From a checkpoint of a small audio embedding model.
Model: arch transformer, norm rmsnorm, width 160.
Data: trained on synthesized solo parts of chorales (CocoChorales), 39062 training examples, 34.6 epochs.
Rows from block 3, named by matrix and row number. Rows with one number belong to one attention dimension. Each number is 128 + 24 x the weight over its row's rms, rounded and kept within 0 to 255. All counts start at 0. Numbers have three digits each.
# q: attention query, key and value (stacked) (model.blocks.3.attn.qkv.weight, 480x160, the q third), inputs 54-107
# k: attention query, key and value (stacked) (model.blocks.3.attn.qkv.weight, 480x160, the k third), inputs 54-107
q.13:093095125112100169118150142107152116139157149161177137122134106114146149156136145189112115133191107143153088135158122138166125121115136161121169096122128117133142
q.14:150098154117130178157140154092149141120145128165154162098134119095142131149128100162119081148133154148176124140152095143147109124088140137102135144135113132109149
q.15:067149163087094148113105157102148109142103149118167137143124113158154146139127155170163176115150119131122132098113122088128119127147148148128165166085135108140155
q.16:065107124131125149106132131079094139097130126157154128109125139123125107100117120157143127116135149122122133136137163141141091183147173128149146144130108145115133
q.17:111126150106117121134137152132142137143153119131159133141133126108063099105115130093107125118165129121117116124105125123156113119128135113129136132128123118102138
q.18:119120122145150102107119112113096143115062131123124109160112131131127165088155105141176159109096177130110151132115136157136115142147129128154124130123120110142141
q.19:131138136152125099151114135154101105179160114106143146118126102140151110108114123123098126098133090123132100134038125074078150105125118115083095103108093127102109
q.20:118099149132105152132138160102135142096164137150131126061147092136099093118103142084095114170159150123153137127141101137141102159140125152107135131155133098125148
q.21:140101128095118141140161167103133115110150117123114124129119112151100110158100068164106086123131132090174144160153134129149117106153135143086097107108168144155151
q.22:113125113158170102113117094137094142104108100130138134162143154149143175119159153142144169121122121104122135128125127132106141143118114113190113113117118110104093
q.23:113173120129151108138140106185114171121085139142137126143147212098164130100168188140120158166125136142124114094145100118079130132118090155128133147160143105125107
q.24:133156134165123129143093125145143138144108138143132131113137175104166137151121165143127083143091141123123125087078128117114166108128097147104123178136117136145128
q.25:121164154134105139121155154108139115111186128156137121074137107158133075156119159119087137159151114119143110120154142132089128164135156125097154153170112133102133
q.26:114128142137118136138123113114121103125203103110178137091153124134114106135117195106060120165141127103119115132136121142133160123121117102127157146171111134095100
q.27:125175114126138119115169131120115177112142110121128100141120198124089090132158180151123127135144143119113129110205119130150129138125121145152126129157145119108124
q.28:108142119131190129087115134154082151122136124156129133102154125159096135133136143146155135105146133144126160128122138132146116147139129105143087115124159129144118
q.29:140197144120105101136120177161133133146129125151095117087133106123123094139153104098133119108119122165130105129155136131114135142142151121101154178121097144132088
q.30:125116128124121118120120134144141079157147097121129140151136105152167174143111109115078162126157114148157113111119137102080137100136163109159116106125099176096120
q.31:165150116120159110149147110150132174105175116098160118169109158118115129158135095124089119140122114139145090109143086139114192095101083117136105134148136126113108
q.32:134133136097118118135189119165140143153140118127119134118139131139109120109130106105134109140110164158137175158166135160153116103109124128069106149164174140114107
q.33:132133108135101139148145103142136148115163139134147116066131104098166147165166121114119128142116157139154160153096131143125158125113115145118125176137138142101092
q.34:147107153099127115112110116101101145146121163140112134150115196121142094101140156115120152157071111127102107097126144134118103160171125131141132135094154088145144
q.35:123148111083133143128125145112129110133141132116125133181110152167104132106090159135132144147133107109111114113171119162121125117128162123119091111159095090134115
q.36:123111113159142114149138143131152079113183113135154108129100089112157144161153153136101120143168131134119127115107106131105161112145145141146139141130110135092112
q.37:144118125100124113128156093126110140186151139136112155129101166169113118117150136110132097120095133138144140171146133130179137109121130174096119104146144127135105
q.38:143110137109155142133115151103107154061102156156125131162154130057140104129129129102130120146107145153127116111130133141126091150146138110112125125130151116117163
q.39:129117144175159151106135101133139159110057135133130121127139132119139105151143092118138111090123120160130147140086122104145166105094099130115196136116150173126175
q.40:132137143102144140136084115105115171137077147114138113161132143140127137108122129115145121143076120133095142095162150149118140106141134123110134111158138152151127
q.41:141105161162186152134118120134106112105073157160121116133138151100170072129156102113142103116114120143145138134079109120124148157122113125130171144095148153135152
q.42:137152112100114130159134101118113088131135109121113127125097151184138123102081100106149130120115121067118174151130159152105121133134138140126088153140105103126081
q.43:144113161091122120108113143104141146134148096130098146147113168131100121091119107106119109150126133141159116122140103164175082146157147142128113104121124105122131
q.44:132137176149121123101129141137132153100109136121124138109174122063145101132145100109130120146146152167145131132090151128122073179140113101091113178113159129135157
q.45:127125145165121136121148106139105116154110110086117132135145107204135150125098107141146127087137105095098167120162133124136145108081142113135138115136106154129133
q.46:138151105109096156120118124130111112123153160114109098159118165152156115127142209146113159145132133092142138115152107127125115159111145166162113126137106068113084
q.47:144107142136135106134130142114163106162154115108129137129116144073123124112163093102103095144115120166108119117139076126142120128138113155157150111111144121097143
q.48:138128087122140137150101082135099172120104165146124126124165154074142147131100130102121166141106132144169161143104132176132138107122142163155115118162130136132126
q.49:062144137099131154126106140129105125094129106109135142127096120205084178120139175144170120115126124108121162120180146171159139109136104124091119133135165094159148
q.50:156129169174115173105108137148142132065135125099164118127140171064165105149118135126128111143167125143141141109113126130141115129100119137141083165113129129114158
q.51:123122141110157134123113114142096111119159125131152117148121157130115089126111171092156096145119112121111155122165145172134173142096137109108142121170160127143174
q.52:146132168139112113119120154129172107099132129116146137102129123087147095137162114080109106157163162148089115117162108094119111125099071123130135123146109119060150
q.53:158133158124155160092096118138108137131130100107161153137101110131170093136135134163150132108154131137120153115105135142149133134139181132104122151107115136161137
q.54:131105113072127095134139121114091150142101129133112120110141122181104179119117120188131167100093120131158134130123123153138179093134183167127122098094153135152112
q.55:152109082177154148128112129111146114111126170138080103169137131082143110144096139152120120128155092138169111130117109102137149151099128183165138165122127122131061
q.56:122115100147149163113082096127118153112146167150102117142117152103126101114106146083119114148096114154144136136149133157139137125104080162166192147172133144134108
q.57:125161155135117113132113133133121147134161127108164147126136079132106144167122143053133104194153164150116137145194113129130121115115097127139163122168132112067135
q.58:115139146092122124128128111127100177140132109100148145122060108162133146104141121168136158117109108104126150114087148205122123128143152084093104121104111133160158
q.59:084131116108151165127099122148108156102106130103181120131137120134111142130127127122168140122103142122140211166122186186142110119126131141122127133143142133193142
q.60:102134140108132118118138146130122129116130091100126144120074125207108157113156151162160127109138113114117122114158133153121131127139119111086098127125129096149135
q.61:126115158107139125112147143138113087089163120107127156110094139201129119123156183144136111132157116109092093094180136131105153145139134096092102114122137091128136
q.62:068157109144103129170148131124122170131097123104173119116127130110087167119142123085144108168125150115137119143142132171145098125135085105138142119157157101097160
q.63:167119135192145153106113144164175114089070116148131133117141160095146070147146108130137129100135123146125100122118108075120115129092084171141133152116154124115150
q.64:179149134118123140150143148136162107110170130095128148214109141146153086120078077136145085135118147117122116135134136126123120171115143071097165106123160143107106
q.65:091099142150118132114128152077156167109109142128198118150121158108140138119138133148091123110129140118131138148114153127109129150147148146143115163117138147126130
q.66:157123133106090140168172143116138132144132129141110122152135097132127060134125080108130077166095127167129114146163122124115157169149140129133116129118139150146131
q.67:134113147129109117151154096137139181107160108107146126138133132084125096137111106092096118147116166142140145137071117115132071153151121104102122122160116106116140
q.68:105102132151116131148151167045129141116082145144135129123141138120115149144129167129143138147141116162129111162130118142140154136120144166154105088103144119110157
q.69:155159112124125111130120092153101121125172079116106126125100107166144125135127119133139150118135133117126143124131125120117109088118137093100187100146119154138091
q.70:109117145150139121125125169082143152113112119148173147165103179133145172112093112171161144113109152133136112165111126125134144123114144097118156074123171125101127
q.71:131129126103112150178158106136136107160134114144132122118118088129133113133106050090124098153102135128143106117143125139125170141107106148116108139138134117122128
q.72:134145110104159093175137086155138135157133139140133128136155132126092152117130099116112154155092107148139082127123111120164135100109116145164088141171134125086137
q.73:138143124122142112146151160118115162097138144146122107141166123149101103154136131137156136145116105161124083138177106094146179106116130111142126107148150161137100
q.74:168105148116106118146141176108171127156116145089128120115140115073114097118144112102124130139119107159091144130156152177100153145186148103119100145112154145174158
q.75:124146110110110127158131093120144096151153132143136129133131116157154101106140064116094137166117127113138115135152167119124151144107114160163095161124105167150098
q.76:130122080115125121090117160129114087138097136110072124100161102145082156118141180129111142160115101132120129136131118115133104077129111129147127109094153121135132
q.77:163102140118109147137151163112148105150122163107109130131117109104112082137133103111142092131149124143110147111161164170104128183159138152112106171101125125156154
q.78:074106129136109120111126127109111148137092090136195141134101137136158162130124108157108116108102162117140124143118138117118164132138132141147139137127128109137121
q.79:120121131126137107153169151138137155093138094107124114178162124132079089140114160087116122175094149137139113147118086136159091123160118094114112082141153107107123
q.80:105119128127117132122113153126173156091163124133181143076098114083134136140132132120110089113176105130176093139156113135185112104108125178096142141152173142131123
q.81:147170106153129121176130093107124085152104091137101116163120112198132139095130118125133171113123164135088102124124146102129096150144124120151120089110081090109125
q.82:126093135142142166086154165093134180132082152144138153120101117104160133162069150178144104132207099123137168125158146138151113164144120183117124134115145150138100
q.83:149171194102113113135126112163138119195113086108118126118133135091122133112145114124126124146101097154097149087147137126115141132133088113106152107119072119166135
q.84:146106106125146137148129179124127109101065120165151125102118146188140110114127173121114156109166124160139080109108161097118128125135131168130119127140150113130127
q.85:128162151134079102149121092152132130143157098077138088157135112061127140121165099136152117102139115128107134125129087138135106126118084120087192095158118138106122
q.86:135127138118139125080107128173120094114184107130130149127182133155106116142160096095136149153082129136116152139120107147141156132098142057144112148124167132120142
q.87:133154082137134107164135097103100120106131142146092102140115136197137139111100147131113154098141171121128116132115137106114102134127142113187093101126092107102119
q.88:122115140123143154081131170143162143090164122140188155088116124129133127127116163140114090146179097160169085138156119122175119152124112168084150146135165141146116
q.89:127124134120132155093093168101139121085162131157147165085121133114126124131142120128119110170118103123160134133147121149181154123112130114121118166141184141129145
q.90:131124157123122146063146143146148150116128088145142163105144086124155136149143141127123074118184111148133090098142127134158106117118094123110115125149148123164119
q.91:126075148116161143111130186107148118124066110122170145104104148142119121114106160115131106124128108131095065109138112086117134133146114164101155109115170120139150
q.92:146128136090110115143136113153130157175149120140080116102124116127125114137121089117130149140072142115108180141125113132122125100150130073153112142113094131145118
q.93:122108123142148131126168098120088099118082160095111125224141169160131121127112144168152177122108138110082164122103152155089147157122141127154122105121092133098119
q.94:131096093122140089183128101163114138145123118130140111126172137121131147119148133122115154087090156120133119116062143115082136070102128107133143151149118142106155
q.95:123093167088127152093122149154126170138161101119181130106165087120111120138138134132131118157122096142141116117142122133118146164129108112065155139120177137159144
q.96:110113093143136146074098133154153118116159129134143135096110121122150117142134115120086134097142121124121112132144154136115115152107140162099143108083136138134137
q.97:096140158168129149105173158104123127110143140119150144113109140188145124144133156122116076114188102093120156125117149116156163129122125140124127145129129151103110
q.98:145125144184150169123118141129137112115107173137104105124146132155137145067126146115137125149168096131163116113136096103131152130109088123145133144135166125120100
q.99:128121109115163140122052102142129117157133144154067116116141125080123128173132097096137146142136112168140119136124120121128116143126147148110114095121089110146107
q.100:139104126115166099104121092156103104137154146112130136126151143085151145154115102137162140110116157131138129175114105113123092144098121100116124098086122111137094
q.101:088138137143122132142132105110160142093146103128135133147141114105166128092126113113150100113112137108152170119145107113141129171124105079146127182153084137139142
q.102:116095079105139109129089088123141106115122113132114133167098123124134142173150123144136124150102157146125114111111124102075114100103148080116154136134153121104102
q.103:093142126125114124120170122131144147093181075101117133099144119154092087088158118135115109107135147097148112115137120126148135135125142105150108147089102130103153
q.104:110172129120077119167155115113134102183132134125153108123164129137095093097114156092133134119117114109136116111121143142146113126169147128149075145122088126140127
q.105:125115145168111145127173141100143090137118126124119138125099141197108145080113108095158112114144104130102139120109146109124131146156125135121172130112146093104147
q.106:178146173113126127162173134130145127167110162157130103111179126137132127080126111105153170129178125126158149113149124099176098132128114155133107121137085093180141
q.107:115109103071108129160111127139160197128119100100095179132118125093153068133149101167106093115087136144119072121131110109104139141120109111136187120108146102103150
q.108:138124128083143111171106124178140145133146123130129144135116119066161150153116109157139123118090171124120144127143118118119087124108134058111153120138136114152158
q.109:104145137139087159111185139105139134100120121141145119135124129205108150099137135097103135126194115116126138109151152120179128135138110139159137140142106146143115
q.110:118089116154186135131090105146128119109163118148128117144111134055154166158086145120132133152088124138119149151111121136064153118132163115089124138149174115121149
q.111:148119165073079148157134098113142123164147105075122116129075137141104128101114130123136109132089097110154126169146114140127155151136067119148163133152114143097114
q.112:130146127104162135125141141128120131103145160144122117163131147125161101115173139122144166109142136131154135142174152109144112136121114162141080125112136132132133
q.113:140119144138114136135135162130104118137113093096128126157137148123097127111118121136162099128075121110135138107094133163138104135152127102140128127162158099115134
q.114:136127096087134086098115153102109120136110113134131124107058171152118102139121127084148132153103148134106112160197147153125121149132107148142152135145095110118152
q.115:149139105073123106096146159113089145118111145127119121164176172114122107138153176119150162097107136132140129141183148139120146133123141107183117171155147115156113
q.116:137112096186112117170107115145185114152152113120107148107083115140131162144124098113113105130144119127115130127095112130109144082116149106089139126112082102100127
q.117:151176131167148134197131122148157131121183115146121116173123148176139108111154107093148117183118146152122098138111114142161164099129106128105101073112107121132135
q.118:126093126116159159119107149104125125119162140142139138058089118120154093118143121132111119142210141153127123159155141112132121138121139150117166136113099138120126
q.119:151170134145122098147123099165151109117140128116123138173148157164122190118153173123117159146087097105128121129094090127083188096125126140129082135112129113136123
q.120:132172121133135121154134086160095167113140130091159119184167136167145177093164146144127200120095106129139121145125124143111186116128110146148072099102146118124108
q.121:126087161131113186097145194105135135131145129135140147100133098079120112124143122161130088143168127134137141103113130124163087148142145112147143152123152121109115
q.122:132157125116117100143120120145148078140114148162085135180150164149147088156145128108141140132092134114138119101128127114098114138120090132144102156135118110121116
q.123:122086143118123174129140135085136110132103157160105146127156139107132063132120097149124040124136145111122152129133120103144090165132126128119138182142104149154131
q.124:098116134157089134117130182130165122157082109125110141119113121079109121188109142146132104134096100105138140103100134145120109128132147115162130138150157133101139
k.13:158183122129116117116182145165098122156128129111148146132128130117135156119136119135135166128126114107151115111177114151115093145147119142109122124117101131171156
k.14:149123125143089118145156169147152144172088116122106134161101127122143181189156125105126172135128130116112140088157132139070099138169125123102130118118100124170118
k.15:149144079126098141107135104162098174110096145152115131143161130118110080101166120143111118154124127137149113123115152137148131139141128149101122116147122133155120
k.16:133124145132123158139137132137099144093199083170141116075124140155117082132143154133104094149137162124163073149107105142141135097142101124093154099174114083120122
k.17:142059141102157104117138125109134106151103150108156145129130145132144115113118122077130082164121104091152099096077137083123059093095125167120115143158117122140165
k.18:127145063089109131178183120089131107116123117135143106108165138162111096118121145107148104190098133137125114128120119156123157121128096095126081074147121141110100
k.19:152091121138160098093135143095157134148094134156150143137140181067176137120142118114176118118157115088128133101124102100114147128114098190101145159134131132156141
k.20:116142093134123141111122123117125158108117129137131123126126155131139110169176164164140181136118099131128133131084117096150108124127175137163132121133127131105087
k.21:095155122133122111136109125133113142078150038151123119106154141144098134122133164112131144113099124140121152100143102133163115153141113108122136155137154108155088
k.22:135148129086101129148163129136143102117137123119109123117146088108104093137116115095103094183112184117146162181102119129115134133129128139059110127116130156149163
k.23:139124130133132121125146103126165066168071166102122134123132114087121145121097090113132104120113127159084117147128134110091118133159135111123113129123159157131162
k.24:126117113191114153141142134117152137175113151150112132147093151101147124145145094145116128117173148189133113120142086155141167143107145130168118114096103145118158
k.25:139142126133157099124119108148158196118144091099128141127154168087123112153159135137111124102113104168105096140109101108130092136113158115117136156130101105123073
k.26:105103164123144125106097131115155165140140180134128159154110143075126145166118092132093125149188123154148121119098118085132106117134145169122141125098138138122165
k.27:134131153123124102144124117137153136151118135152127148137081131102110113134092109096083080107116134143152084150111123099104098101145102115112112137157121083121159
k.28:112143123098077138160129072186139112126120122131106128095087119146119079140139132104130098123111171074148157134128147106099135124119135118071128147139093123123125
k.29:110138088086166074121112090145119168144141141128132133165112172102124144111137145123126131095129081114104142106148135122113121123092074097151128112155105088133099
k.30:130147157116154099104112144146166170128183121077105141119181110110133165123126145130110115093142128135116137128135135113127083144113103188117178185144127134131126
k.31:096146146135164109124116124143162107121123110112127145124141118081134150126089101084110117148100112122127155113114129087114094136137105165103137181126179126147186
k.32:116083114098160143102147138119134056101150098144140106148101130125120110129104104111147151105146093108141083080108142093061100135162111086144167132103093123100134
k.33:101131097135134155155115119146171094153098070124148152169096132117112125080101142130139110082151099115130131112135114107084108101156092116120146096117148086112098
k.34:121167122126104118118109126137117140158121120110125122131151159114137145123120150115115152108117121119126140166129101148133152109115147166145150084136102174161120
k.35:147116127130144146109119125125104125086147154133137100106153127105115128166134097101123109166107158162111135140071148126151148117079113112150123170141127159137158
k.36:134148133118095150139129120160157179125110101113136156154133088098142148097096126122146093139124085155128126142122118128163155095116083113104112119131150086106090
k.37:126070099098145144114107096136142126120155150122093124148122138162096094120109097099133141073161138103129112095111126137071130108152124087148136120134138120125118
k.38:150148149123108125125148148138113132109124086116178104140117137139125134156116173148118141160121102120125122133147122125123164121107114125137147162115071117125137
k.39:130092090128138107144123125135119126127119118146092113104114146181141081115125195144139142101130136104130094076178119150092094159165199094122119147129107092125150
k.40:153136128146143132136093129153098106118138133138120107147112182118127138137124145092109142145101093113115103107108110139105171112080114129152129142154096129127148
k.41:148097120129131115140124113144138167120119109128116110112092151163135088167107195142125155112145112119132127120189121160122134129155187107110145125127103119182117
k.42:131085121106155162098134111135136139131116156135127103133113142077102079147110099118108117122195130152147127161115139122136093102147104144126130083108122145142149
k.43:149105151109117115112149134127126151144167141103120102084144127137103125170135127136108150142128141139140137125131142135117112144121139115178114144118083168134124
k.44:137160153151095104119134163116123082128134087116169134129106114156153170119154135139117129147122096082135115120150148109141086139144144139120136149105077145134102
k.45:146082148112170126118092137106112110111128177165100110088095136138120140149137110113122099147167170128142114135102144126155090158125143161126106139128134112113150
k.46:134089125106121162094092101141120111115095131152150130119160152140112110119114167120126161108103139170108154157130144127155172113083147130138134143128138179168161
k.47:128133116134081120119129127150152189140126106138088131140123099131144154123118124127095153123127101116129116132123097166129139134113160103164116118139137158130119
k.48:158139114095152107155084121135121130122121118094094129121105149152122136124144143126171156083106076095118113116095128133110149126108138134105103080136104129126141
k.49:123082098165101154110124094153139097131126157165134128121150123052144133142111150120104125174148143121159149143160093098107138122109112116158113120132130098109157
k.50:149128145134154157134165116180118162126103155166138127086118135136154173112154131114095112108133066158118082121151169131146131106104141162127126135150107096148094
k.51:099143130113110128100103104107109110165133125073155109144126099113139129105108151142173134177116148099147163124152134108153105149131124143153126144137098110120150
k.52:122185165121121142103165158125137140126123116127145143118129112136143133129164113142074106148124134162096085104092168125131123133154157180122145124129134155191129
k.53:116049082137135079123124095108091164097117138173135109098120121138134149113144131101103114145111085144123147100151131129122144121078127112117094142140149122148129
k.54:118064140131161096111116115133112129136151126109115108111140126115106076127084144113187134109135153122133171134121081122115127114122086094126101078130109101056151
k.55:142103161110146161164176122158138156100088155095113111166119141130127161162130115095159131096122130117123147155197123144169176114143102128115143154128118121120115
k.56:142139131109119170136118121121149115152090145061115123170125090144103143147141146137169173120116134100129123168114114114142147136147141157106152125135105110158141
k.57:134097099110072121095130146078145099114104132107152167095095088128146135152166140181133132131104097134135126147083162085124130125143173157120141107103169142116135
k.58:130093071133107106101109116127095144139152136157145115116132119132121107091130133127133116134147137124143127121102122128110106175118116091124126125130124126109156
k.59:158099072120134117110106114133129097123120131168153124125107155112141156103131140128125146182142058115124086095117129086094124138075156128126148096140097121127120
k.60:091089107166132132104122103154120116129138150186133114111175117079135101123098152113085098151155163132147171126169113137127141130100121106136118136138124139111143
k.61:084128143150113156113145096128112125133141134139138114123174098080130098122091165164116098162123163163140176144151120102166109125125140129133119140127137113113131
k.62:139140123151095177124111154140175096153128140147133151117106143096149170151126130121071148145128140116144101103088132148115134123140119161153159116140161154138144
k.63:118150172160183132160118108155164145128130126167120125145130159127129149163111131109085114092140131126124106131158139163151145088102137185126123134143086138155075
k.64:132126110119081106132147156126150123159119130140149151170147137112110154096128114136169135154114053110150086126098125144166156137080093144161125084098153129114141
k.65:157138102119111081138135123148146127141148108108096120133186082147106176147106140102119173140099157099117121139145081156110097125128157122111155136119116106120103
k.66:094126161169158108111121111133111131108103093082145116124145141149121181086133130129172149123172113102118127151132123160110125142102115098152108102092174143134111
k.67:125101140089118090075108152105162144137160123071116150164104170115143145151114123120138121132137107079141145131137109151129128147121156179128106139136132177092123
k.68:110137131192168098126105063137085114157116115128116095083113117134097173151093111115144147082110148135110134160147127158102129101127142084089148125107104142194133
k.69:104108130081126186126141183085149106132136165109099158144094131102158104110108124168121099137144122124163127127104117126144143130133116174140094099115139139109154
k.70:115142113129120091127104147162117105172151117148146134074129121110112180102106075128113121132080086111143133133072130137134149150098118095112144138097126176157142
k.71:101091162147152095114101087140108119084078111124138097089089148115090129097152118123152093098155101169079144134109174130103116130119138091104135134118171142132109
k.72:103146151168137118131089111142144136095111077123126114131095158122131121098154093102083066094142071139098144110120162113111129054132123087124106136105157133143090
k.73:110144133178146144123110145124133143119160111126135117092131116153110156113138113121120113140175085101148140151111121135111153108132120103155106116083175124161129
k.74:099105109130112101132161096065099136102102182131127129166165173117138132113121178126138164105144140126157131132150138139165177167116124122147122098111105135115119
k.75:116130144135114148151133125152145117118103080086146131145139117170145129090131103136119152119141133139098122135133123121104101082127122105143132121126157098137106
k.76:128184151132117173131150108129110162135159167136146123184159153098176111116112104111119131139126196134129105129175143136109168119138083154125115112134087130192141
k.77:131099131146153083151152082100074104110082144124135102156153115128125147135119170127149175094155150141142118138168104130167120147129117128147135125130124110070124
k.78:124143121108156093101112137153128110107106090113105122053127094137119164147124124097114115150108157110126160136097127151101088145136166123122179154110148132113124
k.79:131137145105110126093134122098160120134121165131142132184103151115145159127126121113128112146126077106157145145150135150128158109108107181138102114118119173121127
k.80:120097135179112144153153148144138144065116109091113150151134133145130141113127144153134131135113140131144138129113123116106146114068107149113186121154106136110118
k.81:108165131094116120136108143136133133187138132186155108108169095145111095137145096106156118149172100160120103098152124103121134107168161144128106152126141128149133
k.82:154136099121117143132164128120103140039120095122089138119116104111138069146126167123114125100111152124140143144111135127131158163110123102101137141157152130149127
k.83:126087085146147088142105103122125176174113140099121113148115120123136155123111076109099138106115135120121114121131125094145110174105138104158133118161166111100133
k.84:141151140151117141130145100121138106094110125154153117160151110147116080127111094113160101127181154150134120135135136084124166105133145102122120147106097132148116
k.85:127121126160125132100131130159169154135068122101162114140170131146157165109129103104124139103129125104131102167125118135076118135102148133144186171140137144098136
k.86:096144142151111141097129135125135110151103156145180121131126149128153155143102156160106122133073104115101147118111141143131164101156111148141126137086067148130124
k.87:110172176093104142133115135121118115135143125179145131106145104135113089135162120119152107158164083156129104098128127155135145097162154146127087137129137137136111
k.88:115125111176119111148132139147115153062104108128106145144130125114122104123134152150150094106109113134152143114119146122128167116083124104124142149151140121121136
k.89:098094130125143101148124129143122136143148141115085140115076143084147146142108156181120112130069112137125167095143138147160134113126092131109141098122106133137150
k.90:122094124159111149117128151133130128105101103134144131139137109128148080124122126134134085105117109130147119135112113128159171136103133091134137175138127136088130
k.91:162145089150130137136152110128139106085119162131123109128126129134131120140137071142168115119149171110114137144134149071113186108100122069119140130105104129142112
k.92:123137133081152147134123116104105123160159133146141126107108147142120134130124154108084138131123133103101138111140097137136105148171100145159095110127135115140109
k.93:151166127133141110059125119150112091147096144145119117118105105106130140131117095101139141150148114118136107150099119141135115141163191158105122141123149147141122
k.94:143120147134158147106126084121154103139135152078131121167140136155105141097127108095115136130127166125124116128152152137116075133151116112129135144124117122123143
k.95:112110112153122150121147130106136135085102161105135118150148151121122132140117168150112117086087159109104168157093159129133141138144115080127132149109105134133126
k.96:113147123131115135145163155121158191149079127149153133117148136127075138119159153140134155093156152139123109146161122127156139153188114107131157102123097156151143
k.97:123138158114157127131126147114170135127133145102134114142123136155135116124148151146124132141122173152115119115188143151118150136196126114181148157117137083123150
k.98:130096117143135118119104145158156114113162120113140112128094100158145132136116141099113084151105115113150117142133075154126120113142144114151132146162189110122099
k.99:121126113116118152163137140127137198139110123162088131096103100129113143107079144088119142060135121123104178132167123122131133117147098132148116100131121127112123
k.100:166125164131160170120109108128109150141138140123143139148180138131137129095122156119116136095147151164141136138119093137102108143119092130086117148116130141145154
k.101:117148140151137151102103093108166132109159149088118096126128091161130135112134098145156096128148123112148118110127130124119123118142142104169092137119183119121145
k.102:111140065169100102103153107135102108117143090133146096070128100134115127153134093105109128131134094088152123119078133097122111094087166141109144142147129141165121
k.103:122069140119141131088127148167136102171105100101134129197138144137123117075125102143123125109146145139101084129134126121112151126170113124121118113121138090111148
k.104:143083152149161110150084102162109089107120111070115135182139153064174112136130116118139118140138123132130093145141110142080184131119122120123137147137176126106094
k.105:186140132160161120107112125140124097156129122107140137126102166096144108139121101109150141201101153143128134133163146165112162120119131126144144141128127117123123
k.106:148141140125148135138103142145149112120176165114101123129103131108152116126118144102156075133110137112122094087178072157107112124101103092102132124154186104130113
k.107:101127149118105111104135141087112145117145143129121129118134094154094125179097117134122138122130129133125130143083132119180141096135117137101093122116120119157132
k.108:198082116132108132087147135130103095150151151164141131130154094100143147131099107123159108087145086096120158133084151108146113108108168137082147092129110109132145
k.109:111105145111146142141135180169150104154112133107116100150089145156120127128125168122091142132112180105123095094158092120108147116151112178165118148145107113128120
k.110:112111113121110138080145075088100143116155120134147157109158083134119138134110088131132124098146127124161146152077168124159121126166153094149130086136113140117146
k.111:140153111127100153114105128134127088116124128150119146091117138128185146157091078141169128117106124125119119140142140093115148119123127130134112131166124117099108
k.112:156138109089114119077138142092119144146146119116150113169147119094163184134124123129113135126186111108125157148160134123117093135111116091171130138116174138115104
k.113:134148140116101148205146118102140135099111184124145116106094116138128140124118157116096136106129125135142102135179101104074139127109164106139150113141117115130091
k.114:167123098124147169135091094131115139135133129119103166108130126113161186131108124102132142138115148138123124140107095107094180103137080094164142132098163139104142
k.115:141164090138136117128091092126100124141122132167095104093119109127144158125195113108104153116142116144113076106154103137111157131164118125179081116112151116134115
k.116:104085164121152149085093151174141138147141136131090164163158125116090083120102102149156089154115122155153156126070132133155144123111109157074130132141141147146180
k.117:156064136136160149080120162131122145159106136078130112118167138093118122133103146153171110114165122079149099138125119122118120122102134118100171118134154123106130
k.118:126134112149134120093127094113109105118139098140124139186112125145128128122099118112157135132111120119134164125051138128167114106110103123114121122102154134147145
k.119:103114161117137118105105165149151137144129126128115144070124119097099094131144117134110133156157134155111072110172141147094103169140138121130115129160123144110134
k.120:154111187107143124150145112129127158168114155104126124125090123090097086133156144113150131125163129151110112111183130125101079145143115124124111082154122122146126
k.121:115189110121101134146157084109155139087161144156148120176127146199133112138107142123103114084117103102127150142111129077153139128111136096126115136124115120146134
k.122:114111098088130109099122151130118090115153134105149130088129120106151154128152111144065124153151107112153127141180139155091138134138159106170171156115144159119111
k.123:099141069125093120134093155080110113093119091160145155151122122178161093108130109136100105125101126086148128121095113131130129150121144125161124162125138162128138
k.124:123160116118121157151129133128131157108199161161113136162142123113120161135107159114073093105130139119137139152160083099116160115095129119109116171140111124128122